Weights of a small audio captioner.
Model: log mel input, encoder activation gelu, encoder patch size [32, 4], decoder width 192, decoder norm layernorm_no_bias.
Training: soap at rate 0.0019, batches of 128.
Data: 39062 training examples, 63.6 epochs.
Rows from block 4 of the audio encoder of a small audio captioner, named by matrix and row number. Rows with one number belong to one neuron. Each number is 128 + 24 x the weight over its row's rms, rounded and kept within 0 to 255. All counts start at 0. After the name is the row's rms in percent of the matrix's.
After each neuron's rows are labels from the 100 clips, of 14976, where the neuron reaches its highest value: "responds to" is what is common among them; "peak on" is the class under the peak. Only what is clearly more common there than usual is listed. The data: synthesized solo parts of chorales (CocoChorales).
# fc1: MLP up (encoder.blocks.4.mlp.fc1.weight, 384x128), inputs 0-127
# fc2: MLP down (encoder.blocks.4.mlp.fc2.weight, 128x384, transposed), outputs 0-127

fc1.276 102 [106 135 142 149 100 167 184 111 112 125 151 141  93 120  96 110  88 111 116 115  92 119 102  99 112 128 100 108 122 156 117 124 127 143  90  86 111  98 114 145  96 120 152 153 142 103 143 128  79  81 136 129 141 107 117 169 112 103 165 128 100 140 155 149 115 128  98  96 150 166 126 110 102 124 142 113 111 149 151 130 124  96 115 131  90 153 120 130 129 144 127  89 105  98 140 183 132 174 135 163 141 143 113 144 148 142 136  72 140 159 103 175 165 106 130 103 130 121 165 165 111 128 124 118 130 110 149 101]
fc2.276 100 [118 150 194 151 103 136 124 139 130 169 119  90  96 107 137 156 107 102  81 150 124 135 102 142 138 112  95 137 123 102  95  99 142 158 138 118 132 149 139 125 118 108 138 151 155 168 134 142  97 140 102 113  92 111 152 118 150 122 134 149 157 149 127 123 129 118 109 106 104  98 132 119 120  94 138 126 108 119 152 115 130 181  99 106 120 117 143  64 135 125 129  94 161 138 160 116 161  96 154 184 162 124 141 135 151 106 118 137 142 142  80 146 116 115 136 106 118 173 187  95 111 129 114  86  96 104 122 108]
responds to: note G3; tuba; note A3; note A#3
peak on: G3

fc1.204 112 [129 128  72 128 135  96 132 115 101 115  84 134 109 138  99 143 129 137 106  90 108 150 133 109  73 132 117 134 156 162 109 148 118 144 117 139 173  88  91 148 145 118 128 141 140 104 205 153 167 109 122 143 124 123 128 122  85 150 150 166 128 130 128 131 105 120 170 140 103 134 101 136 130 143 134 102 125 194  85 154  85 148 150 133 130 108 175 108 109 169 145 128  94 120 149  95 142 169 105 124 115 141  70 127 136 138 134 138 120 130 147 115 146 111 152 153 119 105 127 118 127 159 101 162 119 122 131 145]
fc2.204 115 [156  97  98 130 161 124 146 107 119 131 106  92 111 112 128 158  97 161 114 158 113 175 112  85 109 149 156 131 131 127 174 119 106 149 112 151 157 106 118 150 122 114 115 154 171 146  97 140 143 170 133 136 119 139  96 108  86 150 124 126 159 143 127  95 116  65 153 133  99 135 136 132 136 125 110 102 102 133  96 106 106 163  81  83 114  93 137 120 150 131 153 130  96 144 121  78 136  91 160 129 121 169 143 118 183 136 153 160 120 137 121 100 147 146 135 150 125 113 125 169 113 166 111 107 116 111 114 113]
responds to: note A#3; note C4; note A3; viola
peak on: A#3

fc1.146 098 [111 112 159 135 108 147 156 132 116 136 130  98  93 118 125 122  72 118 113  97 102 121 131 119 115 131  55 104 124 163 128 143 117 108 107 120 134 121 124 156  98  97 127 144 134 145 114 131  98  84  93 113 155 108 128 165 125 107 163 110 113 128 129 176 105 135 107  97 159 132 124 129 106 120 141  93 130 121 142 141  99  99 125 133 105 174 137 101 106 131 140 109 116  96 149 164 136 161 124 173 134 178 115 133 104 146 153 112 148 176  86 164 171 102 145 122 119 130 179 182 130  99  99 116 100 151 122 120]
fc2.146 103 [112 136 181 195 107 101 136 139 100 157 103 128  95 117 130 134 115 123 101 137 118 120 133 126 123 117 113 137 121  93  90 109 137 165 174 128 144 156 125 148 121 103 122 158 132 182 144 137 106 102 103 133 160 125 122 144 149 108 124 139 160 180 130 131 129 104 109 110 127 125 103  87  97  74 109 143 130 113 151 143  99 165 113 121 124 145 129  74 120 100 129  90 123 140 140 139 138 129 109 209 160 154 126 150 136 124 163 124 111 127 127 139 135 127 129  91 121 183 160 106 125 114 114 107 101 136  75 133]
responds to: note G3; bassoon; note A3; note C4
peak on: G3

fc1.139 101 [167 113  95 139 108 107 140 106 120 128 106 133 120 146 102 140 130 144  81 112  89 106 143  89  92 133 107 115 152 152 125 133 131 126  89 165 170 102 123 117 123 131 119 126 159  90 165 131 111 138 146 135 144 108 159 167  89 184 149 120  84  90 152 123 121 162 166 148 134 137 119 138 169 161 118  90 105 159 116 146 117 148 171 120 141 109 145  71  85 136 134 115 132 145 134 101 146 159 128 118 114 134  83 133 124 137 140 122  95 133 137 111 142 101  90 167 149 111 153  95 111 169 114 158 105 123 120 158]
fc2.139 090 [193 106  99 111 148 142 137 128 112 131 109 105 120 129 127 130  99 140 136 194 114 174 105 111 124 133 145 112 117  97 139 134  87 123 101 156 140 109 153 172 127 121 110 139 151 161  86 105 158 158 161 146 124 144  98 133  98 156 125 125 152 156 129  92 140 101 140 124 100 132 163 126 160 110 123 108  91 131  95 113  92 147 103  94 157  61 128 107 134 115 149 122 125 123 113  90 155  96 134 126 129 148 160 103 141 145 127 158 113 102 131  82 142 139 134 158 156 120 133 118 112 114 111 113 167  91  79 115]
responds to: note A#3; note G#3; tuba; note C4
peak on: A#3

fc1.174 096 [144 131 138 158 123 127 153 135 158 129 108 141 157 179 128 116 101 109 135 152 145  99 159 116 142 165 125 145 111 155 141 120 112 108  92 131 175 127  75  75 116 135 131 141 119 127 124 139 136 139 168 102 113 141 137 148 130  93 129 134 148 105 117 105 120 142 107 141 107 150 120 144 106 154 116 127 108 116 124 158 178 167 107 119 176 119  75  96 146 151 140 147 110  74 136 110  98 141 107 140  95  97  81 152 114 145 131  78 125 103 152 132 154  86 104 109  98 115  78 113 127 126 111 171 129 146 162 158]
fc2.174 098 [124 136 158 150 100 137 117 141 139 193 138 142 136 117 180 145 141  83 165 151 126 102 110 132 166 151  93 164 125  86  92 126 156 123 131 149 139 118 110 111 134  98 130 170  71 138 115 126 138 150 151 144 135 121  98 135 121 104 101 133 122 141 114  90 156 122  95 195 105 127  93 140 107 147 109 129  95  95 146 104 110 133 133 114 136 120  71 120 147 129 138 141 138 151 145 121  92 134 123 125  96 168  96 123 114 131 142 111 170 116 157 118 141 124 175  84 152 123 101 135  79 124 111 150 149 129 140 113]
responds to: tuba; note C#4; note G#3; instrument: horn
peak on: C#4; C#5

fc1.26 110 [150 128  78 133 119 109 166  76 100  79 138 162  80 118 150 127 160  95 139 104 116 158 191  94 144 124 111 114 110 150 141  99 130 114 114 127 100 157  84 130  85 159 132 118 118 115 133  89 170 126 115 141 106  94 136 166 154  85  95 131 139 151 150 116 115 164 116 133 147 143  91 118  80 142  87 150 125 138 154 122 149 148 154 111 117 161 191 159 127 125 139 128 126 131 153 165 113 137 105 116 139 153 122 133 145 139 133 113 151 141 127 103 122 157 143 152 116 156 134  97 119 135 123 151 134 132 157 137]
fc2.26 118 [131 115  82 146 116 119 137 106 117 124 147 137  86 119 139 111 134  99 136 130 128 156 159 111 149 107  77 154 144 150 139 122 148 111  98 145  80 170 111 104  89 135 106  84 122 159  91 120 137 168 117 137  92 137 137 169 127 128 124 138 137 178 126 101 112  89 109 161 106 168 138 156  75 117 116 101 120 122 167  95 124 133 152 124  92 167 133 116 134 161 119 149 137 157 130 146 113 137 115 114 144 168 148 118 167 129  91 146 116 123 149  79 132 172 152 114 143 154  88 114 119  93 126  99 170 124 113 134]
responds to: note E4; note C#4; note D4; cello
peak on: E4

fc1.52 122 [ 97 134 153 143 138  65  98 142 125 132 126 110 149 135 119 149 123 140 133 131 138 122 147 114 104 114 120 158 141 150 158  90 120 189  97 131 126  97 140  96 118 111  91 148 151 129 142  85 122  97  92 135 106  83 125 124  93 127 108 123 111 113 153 168 116  94 146  94 104 128 125 139  88 130 146 159 102 106 169 165 170 118 116 121 129 142 170 123  96 120 142 157  99 115  86 135 104 180 179 116 111 110 110 139 169 141 103 115 145  76 132 134 101 121 112  96 144 151 134  96 149 107 147 135 107 139 133 153]
fc2.52 117 [131 148 141 138 134 139 122 131 114 125 129 103 122 111 113 142 115 114 125 162 145 104 125 133 121 107 101 255 137 121 137 143 124 151  91 145 119 120 138 116 111 133 113 137 112 146 118 120 115 152 112 131 136 133 109 112 123 127 130 113 145 132 116 110 108 103 121 153 104 136 161 124 125 127 129 157 128 118 133 113 160 143 128  84 140 110 130 130 130 136 111 148 128 123 170 111 131 128 112 131 152 128  39 127 254  86  84 119 141 124 133 104 119 113 120 119 129 125 130 137 124 123 143 106 124 111 110 143]
responds to: note A#3; note A3; double bass
peak on: silence

fc1.287 098 [128 134 118 127 121  80 130 115 143  93 109 122 112 143  85 168 120 130 103  84 112 128 153 143 108 123  78 139 130 142 137 172 134 143 145 160 151 122  97 139 148 127  97 114 114  94 142 116 158 102 113 131 122  99 110 121 129 140 157 159  81 136 113 158 104 112 170 148  70 105 116 146 137 136 181 101 131 168 104 149  96 119 132 120 103  89 187  71  97 157  88 168 119 112 116 142 120 157 108 117 129 143  94 120  88 119 126  97 114 100 142 108 122 101 139 148 123 119 116 136 111 136  94 158 103 123 120 144]
fc2.287 097 [174 130 107 160 145 130 124  91 103 109 111 140 114 104 143 118 114 144 110 151 130 141 103 101 106 138 132 151 136  87 156 127  80 146 144 122 135 109 138 151 124 119 144 147 122 149 140  96 146 126 119 120 104  95  82 185 137 160 122  96 139 134 131 105 122 112 168 133 127 123 150 140 143 142 155  95  83 138 120 104 116 133  96  80 111  98 135 119 167 160 142 138 116 125 109  76 149 117 164 112 159 123 162  93 158 133 128 162  97 110 148  72 166 130 133 162 122 160 112 189 116 140  99  95 143  86 130 135]
responds to: note A#3; tuba; note B3; note G#3
peak on: A#3

fc1.332 098 [132 118 157 121  78 166 166 105 117 142 142 112  90  96 128 125  84 104 111  95 112 107 138 130 118 135  70 135 126 159 110 150 119 124 133 115 122 122 124 169 113 110 127 146 134 132 105 112 101  75  98 121 162 124 126 163 139  97 190 106 107 115 120 156 101 128 113 126 136 130 127 113 111 112 149  91 136 144 157 149 111 131 102 139 108 184 142 111  95 132 129 106 127 107 151 171 118 160 105 161 150 163 121 124 146 143 147 121 146 183  82 175 172 119 141 127 127 132 162 165 122  96 118 126  86 136 147 140]
fc2.332 104 [117 138 164 165 101 104 110 134 101 166 109 127 125 117 146 124 118 104 106 113 127 133 130 118 109 117 103 127 112  93 114  96 149 160 173 131 144 138 127 142 136  94 146 179 126 207 136 130 110 131  99 117 155 118 142 139 149  99 132 138 145 167 144 132 114  86 117 143 113 136 118  95 102  87 127 111 127 118 155 129 105 169  97 142 132 139 124  76 128 119 107  97 128 133 154 148 120  97 113 213 152 157 131 120 121 143 153 130 112 141 110 147 136 127 132  86 114 173 166  87 109 130 125  91  91 161 106 104]
responds to: note G3; bassoon; note A3; note C4
peak on: G3

fc1.372 097 [146 128  86 127 170 105 190  91  95  89 125 166  74 154 135 135 165 118 125 118  88 135 157  91  85 132 126 124 141 149 137 122 132 148 117 121 130 154  98 147 101 129 103 121 158  74 141 106 167 101 133 154 127 115 156 165 110 105 118 140 123 155 154 107 109 114 141 129 133 139 113 172 123 151 120 118 143 153 131 132 130 139 132 130 100 150 210 102 125 155 136 117 153 139 153 162 124  96 102 102 118 145  82 138 142 150 154 108 124 140 119 140 129 145 149 153 121 130 133  88 100 135 140 132 112 116 184 131]
fc2.372 096 [129 117 109 148 105  79 124  71 107 142 113  72 138  91 152 127 115 105 104 128 124 163 121 108 117 125 144 128 141 141 158 124 145  94 119 191 116 126 132 101 134 134 109 110 146 171  85 168 140 179 127 142 102 151 114 157 130 130 152 139 134 177 152 100 110  68 100 144  81 134 152 148  94  91 110 118 103 127 133  94 133 171 140 137 124 115 151 119 134 121 120 147 121 150 160 108 150 119 137 141 156 168 158 132 125 120 121 143 108 104 149  99 124 170 143 108 153 166  90 140 124 134 110 120 160 130 100 109]
responds to: note E4; clarinet; note D4; note C#4
peak on: E4

fc1.122 108 [135 138  79 147 120 128 142 120 115 133 104 123 101 138  78 157 142 107 108  99 103 131 132 121  63 106  90 158 149 155 110 149 135 116 108 145 173 139 118 139 149 142 117 123 151 102 174 140 138 120  99 147 112 102 124 178 122 166 137 173 117 111 135 153  82 133 144 129 102 135 137 168 161 138 154 105 106 166 110 139  73 122 154 133 113 100 160  98 108 147 105 152  87 124 158 127 102 135 131 132 133 128  76 130 142 153 162 119 139 117 124 126 144 112 133 133 134 113 107 122 146 172 127 190 108 113 114 176]
fc2.122 107 [158 135 118 172 127 104 132  77 122 139 113 119 108 131 140 119 112 187 112 136  89 154 114 111 117 143 116 127 134  83 160 107  99 115 144 134 164  87 118 177 155 114 107 132 112 143 108 121 133 157 145 105 135 142  90 147 109 151 105 102 153 151 111 102 124 101 144 131 122 145 130 122 173 143 147 116  77 139 135 122 113 156 110  87 159  76 127 113 162 138 160 134  71 145 152  57 144 118 134  99 123 144 140 117 132 141 130 164 112 131 134 124 153 162 142 154 138 120 124 139 109 171  75 109 140  95 116 121]
responds to: note A#3; tuba; note G#3; note G3
peak on: A#3

fc1.114 095 [124  97 112 135  94 143 163 124 137 163 120 136 112 146 135 143 111 133 151 148 122 115 138 125 122 116 116  95 124 161 126 130 148 167  91 140 115 118  92 116 134  91 125 133 171 154 139 123 137 142 119 161 127 131 117 131 166 162 127 175 115  98 107 125 116 125  93 126 124 103 161 109 133 173 134 130 119 118 139  55  99  96 170 131 114  97 126 155 148 151 102  98 137 121 168 123 154 119  94 164 194 104 158 137  84 114  67 164 137 137 152 111 141 134 100 112 108 129 132 146  93  84 121  89 140 125 158 116]
fc2.114 102 [107 119 145 145 158 116 138 100 153 116 127 125  90 150 122 107 129 122 119 135  97  91 106 112  90 122 125 142 120 175 136 109 107 161  90 108 138 116 120  98 138 108 128 137 115 143 120 139  94 153  99 138 116 110 147 115 134 153 145 106 112 117 120 120 121 173 130 139 107 126 154 110 158 206 123 137 152 135 115 101 119 104 101  77 139 118 125 148 174 117 119 174 143 155 150 119 122 179 127 138  80 128  49 105 145 171  99 115 130 140 168 103 128 110 158 110 135 110 125 152 156 137 111 100 123 187 142 116]
responds to: trumpet; note F5; note G5; note E5
peak on: F5

fc1.72 094 [117 118 133 125  96 122  77 125 135 172 126 140 147 168 169 152 152 127  93  96 102 142 133 104 118 112 101 118 114 110 143 127 128 112 122  84 118 110 115 151 125 175 137 163  84 174 135 159 102 133 151 148 124  84 152 104 158  98 128 108 128 149 130 146 109 142 124 123 102 132 157  66 117 103 155 124 106 127 152 128 135 126  79 175 160 132 123 152 127 136 181 150 132 122 110 149 112 110  94 106 134 151 169  96 116 109 113 120 113 155 179 126 112 101 128 122 140 150 157 132 153 109 103 172 138 126 173 154]
fc2.72 089 [112 143 155 109 116 117 125 121 102 154 123 116 116 112 124  99 107 150 135 109 190 124 100 157 136 150 122  53  54  81  78 138 162 113 107 112 134 158 130 112 141 120  97 130 128 120 120 108 158 119 105 107 139 128 137 114 125 106 111 119 119 115 113 133 121 117 114 139 174 120 145 112 139  96 109 121 118 110 120 121 121 169 148 123 104 138 147 110 114 160 117 135 146 116 145 111 156  82 160 133 120 118 190 122  94 137 117 122  73  79 164 130 125 137 114 127  97 107 162 154 123  88 166 144 114 127 107 174]
responds to: tuba; note C#5; horn
peak on: C#5; A3

fc1.39 097 [126  98 146 146 137 148 136 119 142 108 152 140 120 119 127 112 119 154  57 125  96 105  80 122 125 130 116 131 103 159 135 132 160 138  63 150 153 100  92 128 127 145 165 131 101 113 125 164  88  93 123 145 114 111  98 149 138 143 120 124 114 152 176 149 135 159 136 126 116 109 168  79 177 173 121 170  96 144 109 126 143 106 143 157 114 164 106 140 114 152  84  93 116 142 157 144 156  97 123  88 100 115 126 132 125 121 112  88  98 124 128 108  92 120  91 131 132  94 100 135 140 113 102 132 118 109 128 114]
fc2.39 102 [118 145 131 104  99 179 136 156 159 128 121 116 128 164 127 156 130 144 145 158 116 115 105 133 135 119 156 101  97 131 131 103 149 130 108 162 129 147 170  88 130 105 129 136 163 141 115 138 143 138 126  97 126 148 115 146 140 155 118 137 109 132 123 111 124 159 149 108 106 148 146 101 144 136 108 179  91 147 166 121 117  77 148  85 161 109 107 165 179 115 119 141 143 161 125  77 138 128 109  86 124 147 162 124 135 127  98 183 170 149 144 101 127 125 100  81 208 151 121 136 139 136 133 129 131 110 147 117]
responds to: trumpet; note F5; note E5; note D#5
peak on: F5; C5

fc1.178 112 [102 118 103 114 120  92 123 143 156 150 137 104 101 139 113 115 128 138 129 119 143 165  94 138  67 113 125  82 138 136 149 122  90 136  77 115 108 151 174 109 106 110 108 140  80 132 124 129 122 134  96 108 131 146 178 124 147 122 130 124 134 108 139 173 152 126 114 132 122 137 111 124 130 139 133 177  93 136 156 148 135  94 155 152 108 108  92 181 171 136 129  69  90  81 111 109 147 118  88 140 102 136 167 136 115 149 129 125 152  87 130 121 108  97  97 148 132 157 134 137 137 148 125 169 126 141 162 159]
fc2.178 113 [123  95 147 102 118 142 122 158 136 109 131 161  99  77 124 151 127  96 163 129 195 131 152 130 138 121 110  84 143  67 146 152 125 127 146 117 154 151 139 149 109 133 168 110 129 122 158  98 140 121 119 145 139 187 113 110  93 121 117 137 133 109 153 121 144  71 161  85 119 130 117 159 110 128  96 123 110 111 182 133 135 109 152 143 101  71 164 114  90 133 130 127 137 113 117 111 136 114 175 144 135 196 158 121 106 132 147 113 107 136 122 119 168 142 138 166 113 136 134 139 134 140 137 121 108 110 144 139]
responds to: tuba; note D#3
peak on: D#3

fc1.343 090 [ 69 125 152  94 122 152 146 143 134 126 130 145 144 140  91 112 157 126 129 108 114  95 113  94 125 112  82 109 105 135 144 129  79 126 122  95 149  93 137 128  88 130 135 130 132 113 139 118 127 122 107 131 163 122 159 138 161 121 151 127 139  89 127 136 129 173 128 144 174 126 107 124 106 133 117 150 172 135 157 135 116 151 138 107 100 147 147  91 120 161 133  86 143 106 123 173 115 180 140 136 120 125  86  79 162 127 162  85 111 164 113 117 173 108 113 163  88 116 191 127 139 109 132 120 100 154 122 108]
fc2.343 088 [118  95 140 102 119 110 128 146 117 120  87 143 102 100 160 150 139 112  96 114 130 154  98 109 133 125 127 153 123  90  95 108 144 151 179 136 144 131 145 136 142 135 143 158 120 159 124 142  70 146 118 116 107 139 109 190 128 103 123 123 133 141 138 100 123 108 137 155 124 130 132  85 132 114 137 132  97  89 169 107 138 151 114 106  99 154 139  73 146 120 134  90 106 152 136 109 156 130 115 179 148 146  95 155 149 133 166 165 143 117  96 148 120 144 177  80 122 150 172 103  87 108 139  88 139 122 117  95]
responds to: note G3; tuba; note F3; note A3
peak on: G3

fc1.317 084 [103 111 100 137  93 142 117 131 106 172 126 142 132 123 144 164 119 179 144 115 129 164 127 114  81 144 160  60 107  95 111 134 144 119 131 146 128 152  91 121 126  94 129 112 130 133 100 146 174 115 131 110 137 128 147 119 156 140 104 103 119 137 164 121 110 118 134 106 160 156 154 134 120 165  86 167 126 184 131 120 120 168 130 153 141 178 174 130 110 154 100 120 141 161 154 110  95 158 165  88 136 157 141 165 147 131 140 124 160 119 150 120 100 128 104 131 125 151 155 155 123 125  96 145 133  86 100 138]
fc2.317 082 [ 95 144 151  87  82 123 146 162 170 123 120 108 113  89 145 131  95 107 118 130 148  82 119 136 116 104 125  74 107 123 131 114 127 131 119  97 147 119 159 138  93 116 111 125 145 143 148 150 141 124 130 159 114 141 123 128 127  95 123 152 158 158 159 124 113 130 136  81 158 143 142 122 102  88 107 128 117  89  95  94 171 118 120 123 128 144  96 149  70  76 141 110 119 126 123 131 160 105 101 160  95 120 190 164 115 106 120  93 126  80 119 143  99 113 156 164 125 153 146 110 123 137 165 105 113 120 125 111]
responds to: note E4; cello; note D4; note B3
peak on: E4

fc1.190 111 [145 126  84 130 113 106 160  70 100  74 128 151  88 118 148 113 165  88 149  98 112 148 177  82 148 118 110 107  96 153 140  85 125 106 108 131 106 144  77 125  80 149 140 119 114 128 129  83 167 133 101 134 101 100 134 161 147  80  95 136 143 142 142 101 109 154 108 133 146 143  91 107  76 133  89 141 124 145 153 114 147 153 138 111 109 153 190 168 120 125 127 125 123 136 155 160 119 134 108 111 124 138 125 133 145 127 132 113 150 144 129 103 129 152 131 142 126 155 125  95 113 134 115 144 130 134 150 129]
fc2.190 122 [135 119  87 146 104 114 127 102 116 131 142 137  89 114 137 112 140  95 136 133 124 170 147 124 142 120  74 149 137 146 132 131 147 120 112 137  76 168 117 103  98 133 126  90 121 145 104 139 155 174 138 136  89 152 130 167 134 140 128 138 133 175 138 100 123  86 122 170 117 161 145 163  75 121 114 105 130 127 173  97 119 133 155 130  99 167 141 114 149 156 124 151 137 153 141 155 107 130 127 113 153 175 159 128 174 139 102 151 117 124 135  82 131 166 150 108 138 151  93 122 112  80 122 101 173 140  96 134]
responds to: note E4; note D4; note C#4; cello
peak on: E4

fc1.164 093 [133  78 138 141 101 126 127 104 104 136 102 125  99 147 134 156 108 139 163 146 105 133 111 129 114 100 115 103 113 162 114 156 183 126 110 130 128 129  98 127 110 110 153 134 168 127 160 113 144 111  97 203 113 150 106 152 131 154 119 159  91 134 121 119 140 137  97 113  92  84 169 102 130 168 131 126 107 113 127  98 140 109 164 132 113 106 121 150 129 163 118 140 145 133 165 115 120 132  59 143 178 136 149  81  75 140  85 147 117 134 130 118 131 101 120 130 112 110 120 156  89  82 124 120 141 112 145 130]
fc2.164 089 [ 99 152 137 180 171  99 157 112 153 117 103 135 102 128 110 103 119 140 122 139  88  75 117 109  80 141 152 115 122 132 153 140 123 162 104 114 138 111  97  82 136 118 111 140 113 166  95 147 106 147  95 141 123  71 157 128 121 171 114  82 107 116 124 127 131 153 142 123 121 122 140  80 105 190 123 148 142 138 127  80 138 136 118 103 141  99 158 124 174 142  88 165 129 140 152 138 118 143 152 103 103 135  71 120 137 145 119 132 130 109 173 116 105 112 124 113 137 115 142 155 149 133 121 144 106 159 153 120]
responds to: trumpet; note F5; note G5; note E5
peak on: F5

fc1.117 109 [ 81 142  92 154 148 100 162 129 143 131 153  92 124 199 146  99 126 153 143 141 117 135 119 112  68 107 112  93 134 136 154 160 142 147 103 124 117 136 146 172  96 162 122  95 131 115  97 134 157 108 153 180  90 152  85 178 125 117 153 170 127 134 151 114 109 126 130 106 156 142  97 150 136 103 160 163 118  93 141 138 138 138 141 132 122 146 112 126 106 117 122 154 136 128  77 151  78 103 121 151 153 123 124 123 114 126 120 133 164 150 161 152 129 119 114 122  96 121 124 163 141 111 123 100 137 140 128  83]
fc2.117 114 [ 89 161 121 161 107 130 145  95 113 136 124  97 120 146 126 158 140 158 167 131 110 140 114  93 113 120 160  50 132 117 122 179 148 118 138 108 138 153 105 161 111 128 118  88 119 123 110 130 154 178 159 141 128 137 132 152 127 143 157 138 110 132 139 181 118 137 181 119 166 123 108 140 168  82 114 131 110 101 115 159 126 130 119 116 121 108 133 148  92  87 129  91 141 111  94 161 125 107 120 171 148 103 161 107 108 122 114 112 132 121 131 178 116 111 162 126  81 119 138  91 172 121 148 143 139 115 122 124]
responds to: note E4; clarinet; note F#4; note D4
peak on: E4

fc1.379 103 [107 143 170 143 109 119 158 126 132 166 135 141 108 117 159 130  89 145 173 140 170 106 131 106  69 139 138  96  99 132 155 163 137 144 138 142 146 150  95  93 124  93 158  99 108 129 138 167 122 123  84  91 117 158 130 132 133  71  90  62 123 136 131 137  91 154  93  93 174 145 105 115 130 103 146 159 138 131 149  93 144 109 145 184 106 154 117  73 122 102 131 119 139 115 135 137 106 134 103 123 133 176 127 108 116 118 151 112 126 135 100 120 160 132 108 120 136 116 137 150 117 141 122 136 115 115 131 140]
fc2.379 100 [ 92 131 150 180 110 133  97 138 121 129 120  89 114 115 144  92 122  56 105 129 148 119 109  97 162  99 106 109 140  67 119 157 107 147 147 131 121 123 151 143 107 145 121 135 148 164 123 129 158 105 155 136 117 143 159 150 121 142 145 133 122 137 146 130 170 114 137 151  90 140 139 114 132 125 102 135  94  94 166 163 156 118 121 145 143 124  97  75 103 161 147 138 112 130 186 118 164 140 133 147 122 102 138 138  72  58 143 118 123 109 138 103  94 134 154 147 155 148 143 115 127 107 145 114 151 109 142 111]
responds to: note G3; note A4; tuba; horn
peak on: G3; A4

fc1.15 090 [142 129 104 147 153 127 116 134 131 105 104 118 163 170  94 139 132 140 126  92 144 135 137 131 121 131 144 103  99 125 117 148 103 130 147 160 169 138 113 164 127 132 100  98  84 115 166 124 130 123 117 113 100 109 165 127  77 167 135 146 114 125 170 111  98 141 160 120 120 153 108 160 127 142 175 104 120 152 120 137 138 136 156  82 103 136 173 133 101 128 144 133  97  62 177 125 132 134 132  81  95 136 138  96 110 138 124 111 172  76 137 146 129 114 113 143 111 137 143 103 164 163 118 108 101 136 175 157]
fc2.15 090 [108  97  89 167 112 130 111  92 145 106  99 106 141  69 149 150 143 142 119 141 128 135 111  88 114 105 138 103 135  92 161 151 118 146 146 162 158 148 124 112 127 138 126 131 171 138 143 115 140  97  70 128 119  99 114 137 123 184 119 126  93 140 155 114 170  98 127 140 143 101 146 103 159 105 144 136 101 150  97 126 153 126 154 124 132  77 123 133 115 115 157 112  95 162 138 130 163 122 126 141 173 116 171 176 144 115 156 127 106 135 118 137 154 135 149 145 103 179  91 148 123  96 111 157 114 136 125 167]
responds to: note A#3; note C4; trombone; note D#3
peak on: A#3; D#3

fc1.355 090 [100  96 139 144 131 145 148 158 113 129 152 143  81 105 104 151 149 163 103 130 106  88 130 132  77 129  97 129 121 150 132 150 113 114 119 150 132 147 144 105 101  86 120  97 135 113 144 114 148 165 142 121 114 119 111 116 132 143 114  91 123 119 148 135  72 133 154 159 107 126 129 131  97  74 129 161 138 128  96  96 144  96 106 151 101 152 134  98 146 108 173 122 158 123 149 132 104 138 121  54 116  87 159 107 128 151 160 103 106 128 101  85 114 136 136 120 101 108  91 132 119 135 136 100  67 162 116 130]
fc2.355 088 [112 151 125 138 125 188 153 147 135 119 148 119 123 139 110 137 143 119 121  73 136 169 132 126 172 126 112 124 139 124  70 127 129  89 109 163 146 173 144 104 157  63  99 123 115 112 145 160 140 109 154  72 114 155 154 127 159 129 132 114 120 109 141 120 138 134 134 141 117 142 160  98 125 108 101 146 118 106 130 114 107  96 155 124 148 141 105  91 132 191 123 117 114 137 125 119 172 108 162 147 106 118 159  98 125  89 103 143 147 155 134  95 157  99 113 146 150 150 150 142 151  91 149 164 157  95 114 123]
responds to: tuba; horn; note C5; note C#3
peak on: C5; C#3